A small masked image model, trained from scratch.
Model: encoder arch vit, encoder patch size [6, 6], encoder layers 8.
Training: muon at rate 0.021, batches of 128.
Data: trained on Sentinel-2 satellite tiles (TerraMesh), 35.0 epochs.
Rows from block 4 of the encoder of a small masked image model, named by matrix and row number. Rows with one number belong to one neuron. Each number is 200 + 30 x the weight over its row's rms, rounded and kept within 0 to 999. All counts start at 0. After the name is the row's rms in percent of the matrix's.
After each neuron's rows are labels from the 100 images, of 14976, where the neuron reaches its largest size: "strongest on" is what is common among them. Only what is clearly more common there than usual is listed. The data: Sentinel-2 satellite tiles (TerraMesh).
# gate: MLP gate (encoder.blocks.4.mlp.gate.weight, 768x192), inputs 96-143
# fc1: MLP up (encoder.blocks.4.mlp.fc1.weight, 768x192), inputs 96-143
# fc2: MLP down (encoder.blocks.4.mlp.fc2.weight, 192x768, transposed), outputs 96-143

gate.264,075,215,183,246,185,144,199,211,170,214,200,194,169,212,207,220,189,211,226,220,109,190,220,165,208,140,167,215,229,178,201,236,222,197,211,174,199,252,199,174,185,240,228,164,148,253,194,192,236
fc1.264,083,206,204,161,190,183,169,191,163,220,185,176,219,193,247,195,192,226,276,156,224,248,185,167,159,193,227,182,207,229,139,179,184,201,211,153,145,240,155,203,166,216,205,252,247,216,190,197,189
fc2.264,088,224,191,184,218,143,136,308,254,207,193,179,206,194,255,187,250,182,230,240,196,212,184,224,207,195,212,209,208,213,214,197,151,202,160,206,167,200,181,199,188,233,216,226,166,213,163,184,195
strongest on: clouds

gate.415,091,191,195,191,223,135,233,214,181,222,176,183,165,178,242,235,127,209,195,217,208,172,231,247,174,197,214,215,194,256,189,184,237,197,168,285,163,186,216,75,251,200,179,213,161,190,175,176,193
fc1.415,081,186,196,237,161,202,160,217,145,151,176,171,158,191,225,175,187,203,212,221,156,225,158,184,208,183,200,216,253,242,162,214,238,176,237,221,223,241,222,242,224,205,223,206,215,206,198,161,154
fc2.415,096,155,229,254,236,217,135,169,176,180,153,227,211,168,266,181,238,217,115,209,172,250,207,212,210,203,226,155,139,196,235,186,232,223,186,238,176,179,187,139,249,173,246,219,226,208,240,159,191
strongest on: built area

gate.156,059,104,184,182,224,192,165,250,183,200,170,225,239,203,219,250,144,218,204,239,192,152,193,238,223,223,203,169,177,222,219,206,156,208,243,242,271,243,161,203,161,221,153,173,181,202,163,198,188
fc1.156,064,221,231,157,185,197,185,138,237,249,214,218,219,211,213,147,201,212,215,168,161,237,170,174,166,178,251,272,209,204,216,162,221,165,210,197,196,222,224,272,163,195,243,202,201,229,212,148,154
fc2.156,067,206,232,187,215,174,204,190,195,226,191,186,176,226,196,244,189,156,205,151,182,136,193,181,195,169,196,172,180,201,243,196,175,241,250,214,211,233,194,186,155,210,199,183,168,253,152,192,217
strongest on: water; main land cover: water; flooded vegetation

gate.345,093,162,195,174,204,191,218,232,208,199,173,209,226,223,210,152,193,246,180,220,220,232,217,185,158,175,194,153,200,200,241,193,225,164,167,147,213,206,216,158,181,184,190,180,210,251,194,176,221
fc1.345,095,234,203,176,208,216,249,175,186,174,192,224,181,169,246,239,111,189,157,239,207,116,226,230,239,183,184,185,199,183,197,212,220,187,167,221,197,172,262,229,215,196,219,172,168,250,183,202,200
fc2.345,089,190,175,205,248,196,243,131,175,176,182,235,199,290,142,179,180,180,186,225,194,158,191,186,168,153,215,237,199,244,203,169,202,219,156,180,166,222,234,233,143,188,241,180,244,235,214,180,228
strongest on: crops; built area

gate.375,132,197,169,214,260,172,145,181,238,186,137,205,180,179,171,207,246,180,219,197,194,227,214,240,178,188,171,214,131,185,242,189,189,206,157,223,188,168,176,263,177,235,170,196,248,177,194,204,177
fc1.375,137,200,218,225,200,213,206,176,160,194,209,203,216,209,246,188,186,231,216,188,253,143,218,207,193,197,221,203,231,244,137,191,182,190,148,172,196,209,223,177,218,193,232,180,228,144,242,202,217
fc2.375,143,203,216,209,209,226,223,188,192,181,227,253,179,236,214,203,217,182,211,165,171,184,198,265,207,220,193,204,140,251,254,166,200,261,188,221,156,227,208,240,198,223,155,190,190,225,268,222,168
strongest on: snow or ice; main land cover: snow or ice

gate.474,063,164,203,216,168,216,188,212,184,136,180,185,186,129,154,230,213,176,172,230,263,207,202,170,134,195,181,156,178,174,230,148,208,220,190,189,175,200,255,158,183,167,202,180,215,185,178,197,220
fc1.474,062,216,195,172,212,151,190,154,262,225,225,190,144,276,196,158,191,177,227,228,194,234,192,187,254,186,183,247,204,185,166,220,181,173,173,193,247,212,227,208,186,201,262,230,171,202,128,204,184
fc2.474,058,204,204,193,221,228,180,225,241,201,157,212,172,212,228,166,232,193,230,232,177,204,184,186,213,144,197,127,161,211,227,178,224,186,157,144,202,230,189,210,212,220,236,197,180,227,222,165,211
strongest on: trees; crops; built area; main land cover: crops

gate.335,095,168,177,212,225,185,179,199,192,216,154,187,248,168,197,195,140,221,211,198,241,200,161,217,234,250,207,249,184,214,135,220,214,181,220,204,205,210,198,223,194,209,203,183,151,201,181,180,195
fc1.335,100,170,244,155,198,206,218,185,210,193,206,183,181,168,216,171,204,225,186,204,202,211,184,189,180,192,257,254,161,163,159,213,180,190,177,231,239,196,206,151,151,216,162,230,163,208,204,160,138
fc2.335,095,188,182,143,216,252,201,187,168,234,269,191,209,215,205,207,180,167,208,194,224,208,181,187,182,216,192,214,187,202,191,183,154,172,215,224,241,175,190,169,199,227,250,199,170,180,204,205,183
strongest on: trees; clouds; main land cover: trees; flooded vegetation

gate.434,058,228,177,272,235,177,215,247,196,190,138,194,216,193,224,216,219,159,168,246,191,169,184,179,133,217,135,217,162,175,222,180,203,201,168,231,192,245,238,141,243,217,173,229,224,183,180,175,137
fc1.434,059,249,252,203,151,190,192,215,209,226,204,251,182,187,226,217,225,208,209,147,215,183,166,150,204,187,245,219,232,197,243,254,197,261,200,209,225,205,214,224,190,147,150,227,203,202,219,198,185
fc2.434,060,268,175,208,173,236,138,209,223,189,221,233,209,217,230,230,226,216,216,162,211,235,170,197,238,235,196,208,171,231,205,260,216,196,161,195,238,148,212,186,261,162,169,161,199,234,192,202,202
strongest on: main land cover: crops

gate.545,080,255,208,203,251,205,212,184,231,183,220,234,232,217,189,189,148,154,178,244,140,205,218,207,218,124,210,175,173,192,178,187,156,178,228,191,209,272,177,164,191,224,229,145,200,239,200,216,223
fc1.545,077,211,179,196,249,206,190,178,157,213,244,201,193,196,182,208,181,226,224,237,171,284,212,216,220,251,242,252,158,199,248,195,239,182,206,166,202,161,199,224,221,153,214,226,180,261,209,179,236
fc2.545,080,221,179,183,227,249,170,167,238,228,180,235,208,228,195,171,167,181,223,230,179,214,169,200,237,199,181,199,168,232,181,243,166,211,170,245,236,253,219,160,246,149,160,213,247,157,205,172,227
strongest on: snow or ice; main land cover: snow or ice

gate.452,054,170,219,219,194,202,215,245,228,229,227,235,235,196,190,179,199,203,132,183,209,220,198,220,185,172,238,203,175,202,194,222,243,208,181,200,199,211,179,228,190,246,196,192,144,201,195,181,201
fc1.452,062,215,197,226,194,207,234,188,199,146,185,169,242,151,174,169,204,237,200,217,199,221,206,179,268,214,197,180,247,176,185,202,222,235,218,201,156,224,188,204,174,191,263,191,232,171,174,254,177
fc2.452,064,198,203,191,211,185,236,228,190,152,131,173,199,210,226,204,246,230,183,257,234,187,170,182,232,192,216,198,207,166,184,218,194,236,170,172,187,228,208,260,176,255,228,239,233,165,209,264,226
strongest on: bare ground; main land cover: bare ground

gate.75,071,203,228,193,171,233,191,173,215,203,183,238,213,256,175,153,241,210,225,199,186,270,185,253,208,191,231,179,171,213,204,117,238,175,193,182,178,200,196,191,138,223,207,184,263,212,216,208,214
fc1.75,071,179,235,218,211,205,211,230,207,204,180,272,220,200,174,144,244,202,174,141,217,202,181,216,279,185,144,169,225,221,170,165,225,271,183,225,170,201,266,249,181,157,182,194,239,193,245,202,168
fc2.75,067,102,152,197,194,198,237,216,208,172,196,209,211,190,137,189,218,228,213,208,175,165,226,229,206,200,166,220,262,173,231,252,181,218,202,236,212,170,243,179,209,167,190,182,161,175,257,264,190
strongest on: clouds; main land cover: water

gate.616,064,271,194,245,174,200,155,198,225,199,169,208,165,181,197,153,187,182,238,195,219,206,198,197,169,181,176,214,170,242,197,188,213,217,166,182,225,215,195,159,223,235,165,238,230,212,230,185,176
fc1.616,061,182,174,182,187,208,152,247,207,170,190,195,202,218,197,190,116,238,166,209,172,196,250,264,267,222,245,220,174,188,149,184,143,195,179,176,198,226,207,168,220,187,171,214,143,177,179,193,253
fc2.616,064,248,167,171,185,148,169,178,168,178,181,207,200,199,199,225,188,159,189,227,192,208,215,174,212,207,214,228,176,210,138,223,153,167,174,201,162,241,210,191,197,174,210,216,167,198,136,201,240
strongest on: bare ground

gate.686,085,198,201,193,153,203,231,208,241,224,183,192,220,224,114,198,133,242,186,234,183,166,181,211,220,217,166,171,205,141,228,185,264,181,236,218,177,207,185,229,159,147,198,185,232,145,151,199,198
fc1.686,081,182,207,197,199,189,237,173,234,199,214,207,154,180,193,181,171,238,178,190,222,220,193,234,217,164,203,233,191,249,149,210,143,218,239,156,174,232,191,253,228,237,188,162,197,199,214,197,197
fc2.686,086,219,186,209,179,197,239,227,223,208,187,185,178,186,180,223,173,150,193,175,183,231,200,269,229,145,205,217,206,168,223,267,158,167,190,203,169,182,183,163,265,169,176,206,225,210,181,235,215
strongest on: main land cover: crops; flooded vegetation

gate.131,098,192,186,191,168,150,207,251,233,254,279,227,213,201,167,175,169,187,209,197,195,203,217,181,204,202,175,163,205,167,210,233,199,165,187,179,203,219,290,159,193,194,218,177,221,222,199,259,204
fc1.131,073,168,193,219,210,207,198,219,220,203,148,193,160,239,166,195,253,180,169,173,204,166,148,215,216,213,200,179,208,237,198,186,239,211,225,190,237,166,191,220,149,172,206,190,223,245,222,170,252
fc2.131,079,205,235,210,190,209,181,221,152,180,197,239,230,190,238,206,216,161,249,175,231,221,197,238,239,238,192,203,184,256,219,202,200,179,187,198,199,207,267,188,240,171,227,203,251,229,202,178,168
strongest on: crops; built area

gate.292,045,223,230,217,257,270,191,199,213,175,191,203,207,211,139,170,178,181,209,209,208,186,156,181,197,187,258,204,190,200,217,174,233,231,183,200,184,226,233,186,204,149,179,193,139,221,220,222,200
fc1.292,049,244,146,176,175,219,213,141,170,183,173,238,195,224,152,227,168,243,224,199,183,230,175,270,209,203,241,215,185,185,236,159,139,198,208,149,222,201,190,160,116,194,158,167,195,153,182,197,193
fc2.292,063,214,192,156,130,163,171,143,232,164,206,245,169,230,149,239,182,224,182,174,236,211,234,234,210,239,143,216,189,211,179,152,217,191,243,208,202,203,151,221,169,217,235,168,198,210,194,174,170
strongest on: clouds

gate.719,125,179,148,195,184,201,230,201,242,203,206,162,210,244,211,159,212,212,276,183,216,175,201,220,202,199,181,218,125,229,154,182,204,211,161,188,260,193,142,213,197,219,198,271,190,216,259,181,215
fc1.719,179,274,212,164,206,230,154,172,230,197,196,240,208,205,168,183,236,172,235,173,174,258,182,120,207,173,215,221,224,171,175,186,159,158,218,202,213,187,253,181,195,208,194,185,222,190,239,208,193
fc2.719,129,160,191,250,178,146,181,227,231,174,141,216,224,222,194,155,159,200,153,225,181,168,236,229,240,201,225,193,245,246,238,217,234,196,227,161,221,186,163,143,179,187,212,211,188,190,192,232,223
strongest on: snow or ice; main land cover: snow or ice

gate.5,113,184,178,188,250,203,193,169,209,198,190,191,120,162,228,256,163,200,202,247,214,203,199,223,219,250,152,232,280,193,207,133,226,233,193,204,181,204,235,222,196,230,225,173,262,170,211,141,204
fc1.5,090,192,158,224,195,177,230,262,183,198,262,221,243,173,179,139,217,213,169,237,175,200,220,223,186,162,195,193,183,238,200,217,168,197,198,185,180,154,234,179,251,146,185,207,189,199,237,209,225
fc2.5,101,211,165,209,194,162,226,198,221,178,203,247,195,118,220,197,192,227,195,267,200,175,246,221,203,173,157,205,202,131,247,198,236,181,203,205,194,201,226,243,214,235,250,225,240,142,196,210,209
strongest on: crops; main land cover: crops

gate.381,089,204,199,179,148,165,232,149,235,176,180,239,155,169,181,192,159,144,225,242,213,231,142,126,267,175,143,203,190,158,203,163,212,176,178,167,182,236,189,199,191,236,204,204,219,230,174,180,150
fc1.381,078,158,131,191,195,208,184,226,182,282,205,221,140,209,189,249,205,180,247,254,223,202,138,101,213,205,185,198,237,196,243,188,228,208,200,196,169,240,198,207,181,203,201,192,196,198,196,203,217
fc2.381,087,210,216,212,214,283,163,214,239,182,198,179,223,189,200,198,178,188,208,199,206,186,249,226,248,258,239,238,189,264,198,237,206,196,186,224,165,202,212,271,152,209,223,165,178,168,193,251,197
strongest on: trees; clouds; main land cover: trees

gate.555,067,220,200,192,168,170,161,219,224,211,211,165,175,213,258,165,207,235,185,213,171,217,225,214,189,187,261,181,149,236,204,192,190,171,209,174,174,248,191,253,237,230,186,236,189,234,182,164,178
fc1.555,069,224,220,174,214,258,202,199,208,216,198,198,176,124,182,223,235,206,201,181,158,208,229,235,208,194,206,197,210,159,216,229,174,181,190,151,163,250,159,203,209,181,199,174,247,213,202,208,196
fc2.555,071,117,193,184,248,257,142,139,207,163,208,231,158,101,185,190,170,199,184,195,223,232,146,238,188,191,170,224,271,209,174,178,202,188,233,178,221,173,191,204,155,198,212,183,244,208,189,282,236
strongest on: main land cover: rangeland

gate.662,117,155,199,199,186,201,210,184,199,212,224,203,199,201,210,155,187,193,203,197,157,168,209,226,194,190,225,188,191,224,228,183,210,185,218,161,208,175,220,193,176,239,211,266,227,190,169,207,194
fc1.662,122,241,152,195,220,207,195,155,213,173,205,162,232,185,173,179,190,271,183,161,222,228,234,215,217,206,233,228,236,185,167,240,231,207,244,233,205,182,201,208,248,147,200,147,164,183,183,200,150
fc2.662,102,241,220,222,223,182,189,195,195,174,197,161,219,253,220,224,172,197,188,242,133,163,187,170,145,209,197,197,176,196,168,161,185,180,172,155,173,175,213,163,226,206,198,167,224,180,227,224,185
strongest on: trees; crops; built area; main land cover: crops

gate.479,083,142,157,191,151,217,196,152,172,191,156,199,149,231,164,172,191,230,182,245,225,225,177,229,172,161,249,127,221,192,168,267,241,217,185,216,260,151,183,223,259,198,246,221,203,216,225,206,231
fc1.479,083,188,230,182,227,207,181,207,209,181,204,197,167,194,215,188,232,227,184,226,211,225,288,189,134,214,160,193,190,219,223,174,187,184,207,191,211,192,183,165,203,187,177,217,210,210,204,199,187
fc2.479,096,163,247,234,182,170,233,250,271,213,256,162,243,215,207,224,205,127,154,205,214,207,194,190,242,223,226,212,157,242,178,177,209,244,202,175,90,219,211,222,213,235,161,227,193,182,222,193,228
strongest on: main land cover: snow or ice

gate.554,127,236,197,224,200,200,230,203,213,249,222,242,241,196,171,203,185,222,196,280,190,195,200,160,237,199,224,198,221,203,214,204,210,151,201,171,190,123,218,169,209,224,205,204,216,180,153,194,183
fc1.554,120,148,196,218,245,189,160,198,165,179,158,209,182,212,218,204,198,186,170,165,186,213,179,207,176,215,174,180,164,197,174,207,201,212,244,193,250,267,171,206,175,191,203,205,153,219,188,219,239
fc2.554,116,157,196,243,203,206,196,186,201,204,239,255,172,221,148,185,218,257,197,238,152,210,187,155,242,139,160,208,181,212,208,211,193,206,208,197,225,235,265,214,237,194,160,205,197,154,218,217,198
strongest on: snow or ice

gate.546,118,245,235,215,178,216,186,195,235,204,171,184,167,202,210,225,189,177,188,209,250,184,167,183,177,236,223,194,212,214,167,181,168,199,203,116,164,193,218,230,193,171,205,181,195,259,226,242,244
fc1.546,095,189,207,181,192,201,176,209,204,173,239,209,180,169,199,165,252,206,202,187,263,177,182,192,207,230,200,151,205,217,219,199,194,214,257,165,202,227,230,224,180,243,207,180,236,252,200,185,244
fc2.546,103,217,200,155,229,212,203,215,159,197,225,209,195,184,189,225,205,175,234,204,211,201,214,277,118,213,212,176,208,228,169,230,213,177,195,140,202,194,192,233,238,184,143,186,202,186,180,192,196
strongest on: main land cover: crops

gate.14,078,179,226,229,197,210,202,215,234,217,236,135,175,219,169,256,187,147,245,166,202,215,212,207,195,154,194,195,200,180,181,145,169,152,218,225,222,219,202,227,176,193,200,181,190,183,201,186,139
fc1.14,076,242,202,190,236,251,246,197,184,177,212,187,169,168,250,218,154,195,122,188,153,149,220,254,166,241,220,259,220,232,195,204,228,218,200,175,210,204,224,200,171,168,259,249,237,210,207,182,204
fc2.14,077,187,229,213,183,246,170,202,192,209,219,166,208,165,230,220,224,187,213,138,233,223,163,252,159,161,195,202,199,243,200,179,231,129,157,201,229,241,179,217,161,196,195,189,160,166,170,212,173
strongest on: built area

gate.36,092,133,204,213,187,181,234,231,254,230,160,226,181,236,201,184,208,174,156,222,222,129,183,213,183,162,176,248,181,242,185,215,243,228,218,184,187,225,187,188,184,212,227,230,166,202,286,185,192
fc1.36,078,216,171,192,209,185,146,225,206,172,170,201,229,235,186,244,206,156,197,212,206,193,231,147,223,246,242,147,205,165,169,202,166,194,202,257,191,200,214,191,192,182,229,189,216,247,184,205,217
fc2.36,091,191,165,195,264,204,192,200,261,186,232,191,222,193,229,208,242,231,196,271,223,138,176,199,219,142,182,210,133,259,211,203,264,226,202,198,193,175,204,218,174,211,181,220,179,199,192,239,207
strongest on: trees; clouds; main land cover: trees

gate.445,101,201,194,228,221,209,235,183,192,195,170,203,211,218,213,208,157,180,191,238,210,162,140,177,193,203,169,172,260,194,205,175,216,183,203,226,232,170,166,212,205,196,170,196,158,178,197,227,238
fc1.445,102,201,185,176,203,209,183,153,153,238,151,221,147,258,219,212,250,194,175,204,178,238,132,254,222,186,183,216,180,212,173,214,172,182,194,256,206,157,204,213,146,222,142,178,271,201,186,154,207
fc2.445,099,162,200,219,159,217,206,212,166,225,212,206,225,160,194,173,197,267,199,190,187,227,231,195,183,206,219,162,250,187,173,195,205,215,208,226,236,154,221,176,199,216,192,195,164,206,183,217,203
strongest on: built area

gate.252,056,233,217,166,183,195,160,134,179,240,163,213,226,250,151,202,157,233,225,203,235,192,197,170,168,176,170,193,216,252,229,212,178,182,186,187,199,210,160,194,204,211,246,214,206,240,201,187,209
fc1.252,064,204,261,168,171,236,182,192,213,205,184,179,247,205,136,169,234,194,179,168,257,162,234,184,206,148,197,150,171,234,225,170,219,213,217,174,195,214,209,267,226,172,200,192,198,173,191,250,190
fc2.252,063,188,218,230,196,221,209,185,207,219,242,225,222,195,193,179,172,184,241,201,183,188,189,250,185,201,211,176,135,253,179,238,198,134,214,186,188,201,215,189,230,191,173,165,124,162,138,220,174
strongest on: trees

gate.133,125,205,159,193,220,188,201,221,230,201,273,179,236,152,238,142,196,191,162,202,233,196,180,226,231,211,195,183,214,259,142,204,184,218,203,222,151,214,242,213,208,169,218,212,229,211,170,132,148
fc1.133,125,195,175,187,171,185,239,213,158,164,185,182,230,191,192,173,208,200,189,198,177,304,215,194,195,229,179,282,198,186,222,167,233,247,205,192,197,197,149,260,210,247,183,157,231,188,207,217,203
fc2.133,124,278,220,252,221,162,204,181,170,230,259,196,177,263,184,187,203,218,248,197,179,207,161,194,99,204,206,212,186,213,136,194,189,230,210,250,193,226,234,184,227,212,210,197,196,211,209,249,194
strongest on: main land cover: rangeland

gate.149,082,198,209,187,203,109,189,187,227,230,163,211,183,227,201,207,227,226,251,211,200,275,197,201,226,285,149,212,139,211,197,229,220,125,219,207,183,237,235,180,188,169,190,181,171,231,237,150,199
fc1.149,071,245,194,148,238,213,177,177,232,216,189,194,254,167,159,219,234,185,211,159,215,144,178,199,255,176,194,217,162,206,188,169,175,226,178,213,215,243,201,215,184,251,186,200,147,203,228,230,176
fc2.149,081,199,257,179,278,160,220,174,184,213,215,244,157,247,214,230,194,180,196,184,157,140,221,243,204,273,200,191,157,175,186,179,151,183,211,196,227,202,202,217,204,237,186,170,223,128,217,203,257
strongest on: main land cover: rangeland

gate.734,070,235,133,201,201,199,156,187,229,192,232,227,166,218,221,255,169,178,198,202,141,133,196,209,181,205,145,210,164,214,143,175,156,207,225,204,198,198,207,192,185,122,230,214,213,177,194,174,197
fc1.734,073,243,190,200,219,165,221,201,205,202,206,163,215,139,153,165,252,182,207,212,214,192,201,229,245,207,234,246,194,193,252,218,195,160,222,193,185,202,210,254,233,192,218,224,221,242,176,221,196
fc2.734,064,201,202,190,233,234,214,170,170,214,242,161,215,139,233,215,235,206,229,187,192,244,186,159,162,160,218,221,167,243,251,169,189,209,201,178,145,192,231,236,216,211,144,124,152,134,194,240,233
strongest on: main land cover: rangeland

gate.514,108,136,198,203,229,217,211,191,197,247,163,183,229,219,181,218,216,144,196,209,201,182,169,219,162,217,164,190,169,182,162,195,190,268,167,139,256,221,224,206,225,133,241,171,222,177,143,239,189
fc1.514,106,212,188,189,156,195,231,168,228,225,228,186,203,207,221,186,175,207,211,203,206,183,198,161,197,162,222,232,209,222,180,215,195,157,280,243,154,190,157,178,145,210,167,188,223,200,217,175,196
fc2.514,103,216,145,214,204,194,198,152,190,196,176,210,157,234,227,220,175,262,139,254,204,198,156,165,146,188,184,217,226,222,197,151,187,196,192,165,184,240,213,129,249,196,206,165,183,182,206,214,178
strongest on: crops; built area; main land cover: crops

gate.348,056,275,223,159,183,195,206,172,193,202,198,209,185,169,211,186,217,169,248,299,147,243,171,239,221,208,235,165,228,194,192,218,225,177,183,245,170,193,178,219,192,226,141,190,257,190,194,177,199
fc1.348,070,179,151,238,223,232,173,170,258,192,211,197,236,230,238,199,193,198,226,239,169,231,200,164,238,160,229,160,247,165,132,198,214,202,243,203,172,242,190,219,164,235,189,220,215,153,162,224,231
fc2.348,061,195,240,211,231,186,227,221,227,182,193,248,184,239,207,203,208,194,211,205,242,196,136,218,156,184,183,203,194,138,192,185,204,175,207,194,223,215,206,214,174,290,207,216,240,93,152,219,199
strongest on: main land cover: crops

gate.323,087,223,163,202,185,224,236,219,213,264,213,196,224,151,153,173,258,232,163,172,228,174,186,193,161,215,190,209,177,199,134,172,215,188,198,274,243,174,185,171,191,201,174,212,187,199,189,197,171
fc1.323,085,213,218,160,214,195,188,174,176,292,193,180,243,123,243,186,199,191,242,145,156,242,178,228,187,141,140,224,198,206,219,191,153,229,254,201,206,189,227,130,218,273,234,197,239,183,201,213,207
fc2.323,089,225,227,252,146,193,198,219,242,231,220,219,200,175,206,186,209,206,172,228,239,149,185,181,228,196,270,167,192,260,211,147,190,207,113,178,207,233,233,257,214,144,204,191,177,217,172,218,220
strongest on: water

gate.376,055,244,234,217,183,170,187,195,192,201,166,218,255,223,185,225,166,244,158,217,177,222,205,216,172,171,189,172,168,179,200,212,211,151,252,135,152,196,220,200,176,236,171,179,254,197,178,150,202
fc1.376,056,185,221,205,180,199,182,237,229,165,210,169,182,169,196,250,196,201,222,193,247,206,156,238,222,178,172,182,218,185,191,178,181,120,172,230,197,233,189,224,189,226,209,204,214,221,164,192,226
fc2.376,061,183,196,217,211,221,221,216,185,237,184,149,232,191,150,212,251,172,198,201,176,231,153,198,167,197,209,156,189,178,167,218,212,193,229,203,217,193,145,186,225,212,189,181,156,214,212,180,232
strongest on: bare ground; main land cover: bare ground

gate.631,124,169,155,156,234,203,170,193,167,286,183,211,186,259,224,179,186,195,181,226,156,149,138,178,189,196,156,243,222,216,215,187,172,209,230,183,129,221,222,183,194,209,200,237,192,215,211,207,182
fc1.631,132,215,161,195,186,190,212,210,187,232,173,240,164,247,219,221,156,169,137,242,196,218,163,199,205,165,183,216,216,205,249,217,177,177,165,195,160,207,208,207,210,187,154,139,228,230,156,221,154
fc2.631,122,183,223,212,239,246,199,292,230,203,235,203,214,167,222,255,231,206,197,175,235,173,258,233,158,180,201,238,229,190,155,202,161,222,189,212,256,197,206,187,183,198,219,192,236,216,172,198,219
strongest on: trees; clouds; main land cover: trees

gate.595,084,165,166,229,184,210,216,221,257,197,187,194,187,193,203,194,234,177,201,213,172,231,185,190,191,128,245,235,213,248,209,194,172,184,218,156,216,258,160,187,114,117,245,230,251,223,185,223,166
fc1.595,072,200,162,213,164,239,142,213,160,151,202,227,175,185,172,204,215,193,248,207,196,196,181,176,149,171,235,157,189,217,191,216,208,164,172,197,228,198,221,191,200,212,174,196,186,231,223,213,237
fc2.595,076,195,169,212,151,207,221,184,208,247,224,172,203,193,199,154,200,188,177,179,225,244,187,226,158,206,206,216,197,190,162,202,194,217,225,240,250,142,179,183,227,223,186,248,182,199,172,234,150
strongest on: bare ground; main land cover: bare ground

gate.556,113,175,209,239,210,193,221,196,232,243,141,210,199,227,191,164,111,215,184,240,217,184,181,200,214,187,227,145,270,161,233,240,195,164,236,200,187,198,210,172,177,217,239,191,217,175,192,197,280
fc1.556,117,200,201,194,157,171,202,161,205,168,232,216,197,251,223,175,143,201,208,144,204,188,150,214,147,177,184,219,119,199,215,205,193,215,205,228,191,226,193,165,206,218,223,216,156,182,249,248,200
fc2.556,121,264,215,243,243,159,164,210,220,247,168,187,187,165,192,171,190,136,200,205,209,158,209,229,176,224,240,207,233,222,232,204,188,200,180,234,179,186,248,214,193,209,213,197,197,142,196,149,184
strongest on: water; snow or ice; main land cover: snow or ice

gate.423,140,210,185,244,233,166,199,239,241,259,250,185,239,201,181,161,187,229,205,171,198,249,235,187,149,131,210,196,232,242,250,214,175,157,248,256,204,177,140,236,173,137,204,192,236,187,203,203,216
fc1.423,141,216,176,172,177,190,166,197,190,130,215,151,143,207,244,235,215,230,210,200,147,230,186,211,195,196,162,238,216,197,259,196,212,139,183,224,237,166,158,223,207,186,217,256,206,191,257,211,200
fc2.423,133,183,206,230,176,230,211,220,210,237,189,163,273,184,254,176,157,119,195,180,214,200,166,186,210,159,219,209,193,214,186,178,159,211,288,210,192,121,209,191,183,191,217,220,145,185,192,178,182
strongest on: snow or ice; main land cover: snow or ice

gate.611,127,207,205,235,191,223,208,225,203,254,197,188,167,232,176,118,190,211,183,153,210,185,162,177,172,242,178,202,148,264,229,212,183,217,173,222,204,223,189,251,230,223,120,231,165,192,214,233,153
fc1.611,114,207,201,244,202,228,193,155,199,192,180,192,220,193,206,194,225,210,188,185,172,237,171,207,189,246,196,211,237,258,259,243,198,188,166,174,175,214,190,213,180,210,164,216,176,199,197,234,170
fc2.611,137,152,220,190,194,193,210,185,175,204,225,188,185,199,127,210,177,210,232,212,201,247,200,170,226,195,210,200,190,262,179,209,179,206,242,247,180,225,220,205,190,177,170,207,115,212,206,232,203
strongest on: main land cover: crops

gate.681,113,203,216,218,203,193,196,179,290,164,163,213,175,150,204,195,210,194,194,187,232,167,184,224,246,216,236,183,232,222,206,237,158,242,193,200,194,250,188,271,179,196,199,167,224,218,181,218,184
fc1.681,119,192,225,239,180,222,175,231,211,194,198,251,157,167,208,198,167,208,217,184,175,177,155,229,177,191,266,188,146,214,214,223,185,208,243,244,174,270,176,225,179,239,176,184,183,224,235,181,208
fc2.681,113,194,166,173,228,187,216,184,159,152,209,251,242,180,190,253,146,202,165,189,246,138,246,198,225,164,207,235,193,187,201,185,204,190,216,141,220,238,235,191,171,221,189,201,188,197,187,213,178
strongest on: main land cover: snow or ice